Weights of a small model that answers yes/no questions on an image's attributes: encoder patch size [6, 6], soap at rate 0.003.
Rows from block 3 of the fusion encoder, named by matrix and row number. Rows with one number belong to one neuron. Each number is 50 + 15 x the weight over its row's rms, rounded and kept within 0 to 99. All counts start at 0. After the name is the row's rms in percent of the matrix's.
# gate: MLP gate (fusion_encoder.blocks.3.mlp.gate.weight, 336x128), inputs 0-127
# fc1: MLP up (fusion_encoder.blocks.3.mlp.fc1.weight, 336x128), inputs 0-127
# fc2: MLP down (fusion_encoder.blocks.3.mlp.fc2.weight, 128x336, transposed), outputs 0-127
gate.97 097:64 24 46 44 65 16 38 54 44 63 31 58 44 46 47 53 52 55 50 44 38 56 50 53 63 53 80 53 56 34 37 61 85 40 11 39 57 54 37 51 51 52 26 66 22 83 48 53 39 37 53 38 68 58 86 62 98 44 53 50 66 37 57 41 59 64 78 50 42 20 50 34 40 26 14 59 75 45 49 59 44 63 29 60 56 67 80 55 53 58 36 59 12 60 45 56 22 39 47 49 59 35 50 53 57 59 51 72 62 33 46 47 56 36 38 63 50 53 51 34 47 38 49 40 63 50 45 50
fc1.97 085:53 50 58 47 40 42 40 26 37 55 59 47 49 33 40 62 75 49 32 64 35 41 57 63 35 74 37 67 55 56 46 82 71 66 52 87 64 41 48 48 57 32 30 70 49 62 44 35 47 76 42 28 52 50 46 44 46 42 46 39 85 40 64 79 26 45 41 56 45 67 42 62 35 48 78 48 32 43 49 41 94 37 44 38 47 27 36 48 40 27 15 29 51 44 41 83 38 75 33 38 43 52 41 46 50 31 76 49 51 53 42 25 50 55 42 63 64 60 44 36 57 68 90 56 61 56 53 51
fc2.97 100:48 49 56 79 57 29 28 49 34 42 53 41 27 43 48 73 84 27 26 74 15 77 46 51 59 57 84 39 70 64 64 78 60 35 58 70 44 56 40 55 55 57 55 50 31 54 31 70 50 81 61 38 18 69 37 45 39 41 52 33 42 54 54 41 44 24 47 38 46 23 47 67 66 31 51 66 45 61 41 51 53 54 50 69 15 68 48 57 57 65 43 76 46 44 48 38 54 57 52 35 51 40 57 67 34 53 52 19 67 51 60 26 67 59 50 50 34 34 43 49 55 62 58 85 45 42 49 65
gate.99 120:47 61 53 49 83 25 35 45 34 30 55 30 31 45 50 65 52 69 53 32 49 51 75 44 36 25 61 74 46 48 56 58 26 46 66 44 86 59 62 91 40 27 54 43 35 70 47 63 44 68 50 50 38 46 53 50 59 63 62 67 76 18 38 55 39 58 48 34 60 42 56 58 45 54 57 40 40 24 27 66 42 47 46 55 62 37 59 41 50 74 72 50 68 58 42 62 75 38 33 27 51 61 43 85 48 63 51 31 52 43 37 37 53 43 36 51 25 51 54 26 21 65 63 31 57 20 44 72
fc1.99 113:53 51 46 47 46 43 25 85 38 44 30 43 63 46 51 31 29 46 43 29 19 53 42 52 50 37 50 40 69 40 34 49 47 69 88 46 22 46 37 73 33 32 50 36 43 55 45 57 47 53 28 58 34 45 40 56 78 64 49 58 52 60 43 48 69 99 48 49 48 48 66 71 31 34 54 40 77 33 69 63 51 58 46 40 48 31 53 52 47 54 34 49 56 72 55 57 54 59 79 43 12 61 32 37 26 17 74 50 57 63 36 49 59 34 54 66 26 59 69 49 56 73 39 42 68 30 51 61
fc2.99 111:53 57 18 44 50 56 49 31 77 69 28 60 64 81 64 68 48 59 67 58 29 33 18 22 66 65 54 22 51 66 41 45 76 76 65 22 31 72 46 39 46 42 67 43 57 37 36 58 49 37 31 52 72 50 46 48 59 65 54 51 37 28 47 60 49 59 55 40 57 67 53 53 51 55 51 32 60 30 62 51 66 38 43 68 61 30 37 44 50 74 45 25 43 66 92 49 43 40 58 57 51 46 52 50 27 55 40 43 50 57 48 26 66 53 47 59 22 75 46 45 48 49 50 34 60 32 60 98
gate.100 096:41 58 47 65 39 53 49 59 43 10 70 44 30 47 46 42 69 45 27 39 71 31 35 45 42 53 37 56 57 37 60 49 63 82 55 53 64 62 26 70 55 72 62 46 23 67 50 43 56 46 67 49 50 41 33 21 53 45 66 48 57 53 41 52 54 78 37 39 55 42 57 29 57 80 30 37 67 66 35 44 78 50 19 50 49 55 51 40 57 66 52 42 66 38 58 53 72 67 42 37 51 33 39 41 51 30 43 66 57 53 72 40 64 38 50 65 84 73 94 53 55 50 99 52 50 43 50 43
fc1.100 101:66 44 56 34 60 79 54 55 58 68 45 55 74 55 50 64 10 34 74 68 56 55 71 61 68 50 68 57 43 46 22 46 55 08 36 68 51 47 60 41 49 35 32 64 61 50 52 26 56 24 53 59 43 55 41 67 37 46 50 36 52 51 44 52 49 28 60 60 50 80 67 66 44 00 48 27 35 31 65 51 24 52 69 40 53 39 65 60 41 43 48 59 49 61 31 53 24 67 44 55 41 54 57 57 47 65 39 27 37 56 47 53 51 57 60 41 35 18 49 31 55 59 21 41 60 50 90 57
fc2.100 107:54 53 75 47 65 67 45 53 42 52 51 61 66 59 41 85 00 39 77 33 59 34 77 62 56 70 55 45 63 30 34 42 78 40 12 33 59 34 57 20 29 45 40 44 30 43 72 50 55 42 51 69 67 40 54 44 39 49 39 46 35 40 48 65 48 39 65 51 54 53 54 49 57 00 45 20 44 39 77 40 38 41 64 52 55 48 56 49 45 45 33 61 47 56 41 45 40 50 49 75 61 76 46 45 61 51 51 62 44 36 81 43 47 58 49 50 39 47 47 57 40 76 50 32 49 54 53 46
gate.101 079:56 47 30 51 78 38 49 42 24 53 59 84 36 60 58 35 25 66 51 62 49 54 46 50 48 45 49 33 36 50 87 54 25 62 52 43 49 66 51 50 28 34 41 41 29 48 51 48 43 33 32 67 43 22 72 35 72 49 58 52 59 51 47 58 44 39 83 34 45 83 66 24 50 53 64 54 52 39 27 62 56 43 48 34 70 48 55 04 52 54 15 52 64 44 54 53 61 63 61 33 45 85 40 18 57 51 49 58 48 41 46 46 42 25 44 48 51 39 24 68 44 63 49 47 41 69 69 84
fc1.101 092:50 49 46 28 50 34 51 65 88 35 18 40 49 47 24 67 77 33 46 31 41 28 49 63 39 40 70 65 59 28 60 42 60 50 44 54 69 45 49 42 88 31 19 31 60 66 54 81 71 48 58 51 57 51 36 43 37 51 46 46 33 49 72 31 62 60 42 55 44 34 49 56 34 55 47 41 43 59 37 27 60 48 60 99 15 51 42 84 57 57 63 33 49 59 36 46 38 48 53 51 51 51 51 58 50 31 47 44 44 59 39 61 67 48 45 79 72 73 50 20 52 36 57 50 48 45 47 37
fc2.101 093:51 40 29 51 38 42 44 66 52 51 23 54 54 49 43 34 56 27 10 27 31 42 52 59 32 68 87 56 57 36 60 49 33 80 53 43 57 49 76 56 50 59 64 62 40 72 71 69 20 64 30 50 60 22 44 46 30 46 54 54 54 42 85 45 68 60 68 21 30 52 61 55 50 63 44 47 17 50 58 63 88 47 67 60 66 78 55 56 50 66 49 39 35 62 43 48 37 26 24 64 56 15 35 44 65 39 40 39 46 67 46 62 39 59 56 67 49 55 31 46 56 69 51 54 53 57 53 41
gate.102 144:36 49 44 27 56 40 45 29 47 40 49 64 52 61 46 50 52 38 66 70 41 52 62 42 60 52 54 49 97 87 41 38 30 50 61 27 34 55 53 65 64 48 18 55 53 24 62 55 72 64 40 34 49 46 55 62 50 45 28 28 55 43 50 58 41 40 54 42 38 78 55 52 40 41 59 29 17 62 29 46 46 55 33 57 48 47 48 75 65 53 77 46 35 23 40 46 69 84 24 42 67 73 40 36 82 43 63 70 49 75 60 72 83 29 46 38 35 52 34 35 58 53 50 50 34 60 39 56
fc1.102 121:49 35 48 53 57 41 36 47 41 35 47 34 64 86 46 50 75 30 72 76 38 47 28 46 62 55 49 39 89 65 57 42 54 50 55 00 46 48 60 43 62 50 41 75 32 07 57 48 81 66 41 48 65 85 64 51 40 31 51 33 66 48 46 49 48 20 35 47 32 49 54 52 35 54 57 37 54 69 50 35 48 58 39 50 35 41 48 54 58 46 83 50 51 46 49 59 55 63 46 44 64 59 08 70 59 38 54 70 40 58 64 52 60 45 53 35 26 47 15 33 52 58 48 42 32 51 50 48
fc2.102 142:30 48 55 28 48 45 52 54 61 38 20 62 58 53 46 87 62 33 59 83 43 24 61 38 51 63 45 53 37 54 09 03 46 56 66 55 39 48 58 50 66 41 36 51 63 18 65 69 58 51 57 44 69 73 46 42 63 41 67 52 77 52 36 63 47 37 57 60 27 46 26 37 39 39 62 45 58 76 59 61 68 44 48 51 63 68 50 35 52 53 60 58 53 65 27 71 42 68 55 60 22 42 41 64 34 44 62 45 63 63 68 51 45 32 55 33 52 60 26 45 26 75 21 22 47 39 54 45
gate.103 112:48 50 83 38 46 43 30 45 50 66 39 38 62 30 50 28 53 03 66 49 68 81 24 49 53 53 40 48 37 74 23 51 50 81 30 08 41 50 43 55 49 77 55 45 47 54 47 40 62 43 56 33 65 66 45 40 46 46 65 48 66 70 59 27 50 43 76 52 59 50 54 42 65 52 54 47 58 49 45 48 48 38 52 59 32 78 88 96 50 45 62 30 49 15 41 48 58 50 44 58 62 45 30 58 65 31 49 75 43 46 42 55 64 30 62 48 25 50 55 23 50 51 43 46 66 51 53 44
fc1.103 086:47 50 44 53 52 51 54 36 35 43 49 55 26 78 44 51 66 48 47 63 45 40 54 54 43 31 43 73 51 31 27 50 63 39 52 84 51 43 68 72 50 55 65 36 49 63 41 84 55 45 64 51 38 33 55 58 67 43 24 35 65 80 48 50 58 61 20 51 48 53 44 47 60 63 21 75 47 45 69 48 70 48 49 52 31 56 33 47 56 63 69 76 50 50 79 51 67 38 42 46 09 42 84 56 09 49 55 52 62 53 22 55 35 44 30 59 42 45 67 83 63 36 62 36 45 48 15 40
fc2.103 095:52 03 21 64 47 46 51 57 57 50 27 24 47 51 56 45 56 44 13 43 63 65 24 42 47 59 68 49 64 35 42 59 71 23 55 49 48 54 62 71 57 44 43 50 40 50 64 78 68 49 74 55 49 65 43 50 27 60 49 58 62 55 56 51 34 77 32 62 31 44 52 27 46 60 26 44 40 50 44 39 74 49 50 86 49 90 63 33 49 72 62 71 45 47 45 20 94 66 54 35 43 43 78 50 36 29 25 57 39 54 34 57 48 38 51 51 47 52 47 47 71 48 55 39 50 49 39 57
gate.104 070:72 57 50 25 61 43 59 40 66 27 69 52 47 64 40 55 49 41 61 52 57 53 47 40 46 46 46 64 48 50 54 61 46 54 45 31 44 48 32 71 75 48 60 39 44 53 51 40 32 45 36 75 57 55 43 45 57 48 54 42 32 53 63 47 16 63 72 69 51 59 55 26 36 59 41 70 78 19 28 27 54 33 64 73 45 50 37 72 45 60 41 82 49 39 54 45 65 17 42 63 51 14 99 46 45 87 40 47 59 50 13 59 57 23 67 68 37 49 70 65 59 39 48 49 23 51 57 49
fc1.104 062:41 35 54 74 39 45 10 64 50 60 54 58 63 47 62 53 54 45 32 44 50 51 52 66 60 51 45 31 62 57 25 33 46 57 52 43 50 34 69 25 31 60 55 45 81 71 66 62 54 46 38 40 24 40 49 75 51 49 55 58 51 42 32 61 51 40 53 38 78 39 48 55 74 42 56 25 51 68 63 96 46 57 37 37 46 85 39 60 43 29 59 26 50 82 59 36 59 86 55 37 24 82 38 38 35 35 54 42 51 35 71 27 39 67 37 47 56 50 28 29 52 70 67 45 39 44 34 53
fc2.104 068:25 33 59 89 37 49 66 71 45 47 74 38 47 49 40 78 01 42 68 44 52 50 32 62 73 43 59 45 69 72 65 36 87 62 65 53 45 53 40 49 50 62 59 65 51 46 62 97 36 48 48 51 42 43 29 64 70 55 52 46 35 45 57 73 35 42 48 49 91 35 49 67 41 27 52 61 77 74 61 51 54 48 50 66 24 49 36 49 46 49 48 38 62 54 48 48 66 68 49 29 48 50 55 33 50 64 42 44 11 50 49 43 43 40 46 34 69 57 41 55 52 22 50 38 35 46 49 59
gate.105 196:64 51 64 51 58 67 42 39 57 57 39 50 58 58 50 58 52 59 64 59 40 39 77 26 61 34 16 55 77 41 49 53 61 69 56 47 36 52 70 65 48 65 57 30 22 54 60 46 55 58 33 41 54 47 37 57 48 29 63 52 07 33 04 52 51 05 52 35 44 45 55 40 53 60 33 36 51 82 53 53 78 70 35 42 31 41 45 31 59 78 48 41 67 65 51 55 59 54 44 42 31 30 27 59 56 49 19 36 43 46 34 27 64 54 67 67 46 45 80 62 15 46 53 41 45 48 42 49
fc1.105 162:63 73 74 45 58 56 42 28 51 56 50 50 64 51 54 57 49 70 48 56 39 44 82 24 61 35 43 56 63 42 39 50 53 70 63 47 34 61 62 77 41 69 62 34 27 67 51 48 51 50 28 40 58 45 37 56 51 17 64 51 21 35 24 67 64 25 54 25 51 48 50 50 54 65 29 34 57 79 53 51 70 69 56 28 28 45 52 27 73 70 51 32 51 57 62 41 66 66 52 42 23 37 35 49 67 47 13 50 56 34 30 26 65 67 67 55 45 46 72 63 04 39 50 37 46 63 45 52
fc2.105 138:37 51 62 17 35 48 51 50 51 38 54 46 35 54 47 23 34 57 85 78 43 50 62 77 56 45 09 36 44 62 76 47 52 37 61 17 60 38 32 51 61 48 39 41 61 56 38 42 50 55 49 74 69 87 40 40 59 46 46 54 63 58 73 49 38 54 32 51 45 52 42 64 44 57 51 24 83 27 51 45 44 53 52 48 44 52 31 83 53 52 31 52 62 70 58 55 49 45 34 51 62 10 72 62 51 72 61 32 51 56 50 22 69 69 47 43 50 71 10 57 41 50 21 48 47 49 55 45