config = dict(
    image_size=48,
    encoder_arch='vit',
    encoder_patch_size=[6, 6],
    encoder_width=192,
    fusion_encoder_dropout=0.05,
)
Rows from block 2 of the image encoder, named by matrix and row number. Rows with one number belong to one attention dimension. Each number is 128 + 24 x the weight over its row's rms, rounded and kept within 0 to 255. All counts start at 0. Numbers have three digits each. After the name is the row's rms in percent of the matrix's.
# v: attention query, key and value (stacked) (encoder.blocks.2.attn.qkv.weight, 576x192, the v third), inputs 128-191
# proj: attention output (encoder.blocks.2.attn.proj.weight, 192x192, transposed), outputs 128-191
v.135 118:112098139172135128141119168157129134127131117131069115120156094137127135099124134092143136141137079117156140117129172127188133136138133122151168063090109104099121135176140091134132143173203155
v.136 115:117117108125132173110132103096116185073117145112138141092115099159121124123096132150181105137186172119103114122138153104149160143131143131107120110162150088122172135113165101184126128135184138
v.137 110:112141161097131132079147110124128136107148178149099123131120101160130128145170110115133118123142119158133148119117119142127156124100139138135166133105130128151137142150122153120119148175102100
v.138 096:135144069126073107132129114100124119125134143134112117081132143099139113122129127177131145124091115105082117149156110080107127137172109134146161093135099216132087157132098165104137117141094128
v.139 088:147129116127151180139128107093131126123116126126125148096146129122137209103154156189126113127084142093196127162132146115133146115146103111105112088102143177141144106138101162104170103107142150
v.140 093:156123142129085150118156079088122107104134140119125136132126133088140146165123137063159143137111128130157098051152106129095086122122089126143147113143124140131082126181112137157107071120136122
v.141 083:152164118111134125108123112115129134142128108087122079100179112142122101185128187114143129102154131154125130110159133134142141137093103122094114185153123083132146135148121186125121154135107133
v.142 098:126150134137150106136128145107082150138109148176128124150129146135127112120174148139091147130083107135147119124096122091168113091127107119073139139131101149128173121123123118111142140113115104
v.143 098:166132095101114074110092111144133103130111102143126133121134141170118142107126110144082119100130144117124177136108124086084128100170159098120151122120134117165130134123096137132123182095089150
v.144 117:118126108096156107183106140138098099082136124119126125118144117090116174142111108129107129124143128100154096118127111102130081149151140139111139110099063133093132097093141104110112108163166124
v.145 089:160153117083135149114143128133114143128135144168147127104066122147133138129156177128142119144135103123126086149151159159115163139154109090127139084136171108132142111087153145130079111123176141
v.146 109:087139136124125171123129119141163135174140126124120160116085148143150139172129125145117168112108149110134171147125068170155129138148141126117113058173123091158091131143125129161168130137165105
v.147 107:122126108123160144130103129104127156176132157142122111144107112155122147109089154142129101123159136096148186119111106147178132166116097098208126075127143125156119155169125092127169106100142101
v.148 116:097130113134111101116130132144143140127133111103151122074148148132148119143128138115149152116131120116102182125135076077116098096116147157144119076183131142128128151143146134162117165118135158
v.149 113:114116136107116110115130140085141126096218124143128169090179136117121118146160118104187138138099153119133127100167111114096126139096133168087097124150095131125102123116160128127141116139120131
v.150 107:134143131181126119119146136100093160122133130138156183058152136103146179097125106066125106130164093205095137126130135132130127169132163160140104104119187125114116125112096107127127119159106178
v.151 101:131114140136155117076123157164116147109156143131162158095085127128146133119132128136093120130099157123110130118148127153118099097096111127157088119133112110049152137103141135151144133140120130
v.152 098:159123130102138121127154129087116134142131137130098110133149127106111159134131083156124127126075127120124130103134122125138128139127125153172142126077104156082088143177126121102122126108081101
v.153 088:167146075101160102118111118136122139119128176155114102138104119127106164136144148119121102120099152128135157115126116122139165138124186116122112137126191073146099168149154136120170119098119124
v.154 104:085141112117149155142116148132099082149091134125103142165090151132123122117117093170105109125108151141111128131133145127130128157101114129147125079133125174121145124067148138113133183139165124
v.155 101:157089112116127171112133116104172165142119123131094135115117142124148144113103131134152122127131124088127140171121129144171087126108132140119129107172105141104112139154106146116191089109120157
proj.135 112:096136128108133090118141121134176156123127123162155166178133131122141142195099142138123117167138140133127128111128177129126129161119134172138133123097150122132109126122106125139139157118124128
proj.136 112:123115109138174094124084073194118158118122162144113100084122125092135134121181116122147127133115089121111102105174149146126163123094184149106115117099132135145154113151082122091095137144131134
proj.137 101:122150119127118123137108143172172132115120113130128136111113151134066133127127122149178117131119113108128141134127126139082154121183062097102076117139087126207133103133127094163101099119087182
proj.138 095:131139112142088163122153125127127143134099124127146125151155153149112151135145103108131173105114132165088165105133135131165157161089183117124154144108144078139122123127099076175121161126155106
proj.139 087:120144131124127130130139072114170118097127130134140062115135124214130136106133098130116144143143139105100134123108113161140134159132153150127139140085120072087141173132154135121112128113146102
proj.140 094:084101101121155076137113117139130117123103104134123142146130106175113193165110122137127144158119097128090143073089091130121110118129080111121153130118085130141114131118160127105095117165118120
proj.141 075:126164079146140147141091148146094111089140142130108163114121128127148115142141095105109110125114122127110089105127139095114116125167148109091139135134201143135119116139138104097114145111107150
proj.142 099:094123131146129096132138154082159126116137128100089149178075107126121127168130123133119129123116108107127098209124131129123133155146098134118089114125127090125135123158114151176160151120144136
proj.143 099:157106160140105183171133158125137168128105103145128126102122144122122138103116137173106138122148141126173154166129109137103128133127106127128151153132127140084137123110129099143176129146125136
proj.144 124:165128140092118117128113056113140130173105111099060096129102125125129124138170141138152104133087170133124135147156129109117104120088120127099150111119130120140128134093124105123146099099104103
proj.145 087:139132116085130135107128130162078142105125112122126125150134159088149112128139113143127169164096129136129150083139142165128141124119119155122146124135113139101133111157118090070159131050128066
proj.146 108:137105130152121161064155115126109117132110126099123114137110111109104178096119124126136095168110074122116128065116146095133093134157104174132137115175120151130188090168131149111128091133134130
proj.147 108:146099171148078138118126073131083179072120128141138118102134072138119135131083147086159130134093118157136086151120129147089137188143128122143103156139076152131147125124109171130121164111171143
proj.148 112:152077129146135135127166167083136172132120143150118156158134144074135185125141128132104099150169160131131136103116157115122146203126136121138133153140131144160127100157090127118164091172117135
proj.149 103:132124100118114132099173128132125123131133122110102138140131121096121143103078139141128125128147154102084126099115123146155134103159107132141147122118119134136124089125128137132141102132133129
proj.150 100:076120108086195175139089136121150096124088137203121096145092149113117100133166109147132133142134132048110140135160117128149127085136075113093146127109167135083135127130112174138124092126124131
proj.151 098:108123090139178149119147105159144129126147155120162133133099127097112066130121150097167124120147158135120127101144146115193127160153164119102177099140138123116172132105107084134094128106118130
proj.152 102:109126132134119125146096131128165135142124080122156132127147102153147143125058156142153135114148147117151127165150104175125115118126057120168115124145136144131123108089137121142121136105127120
proj.153 086:139126169120124204121112146085052104141132116137116108076127060128136113120118108165149195129146130122121098132124128140112094148145078128127137131143125147135144137121127146109147135135086122
proj.154 101:204117137130177128130087114098106132145145123179110137123133112123157094128092091123128135148128123119165138132139126135159111054132090130133123124120148102102169170140110147133135144068156123
proj.155 092:054163122154146157137107137147184123158156107134130101126127111137130149129161200136169165131157085158134115096139119141133137126155135118127145115115113110102150122136118129156145155122152133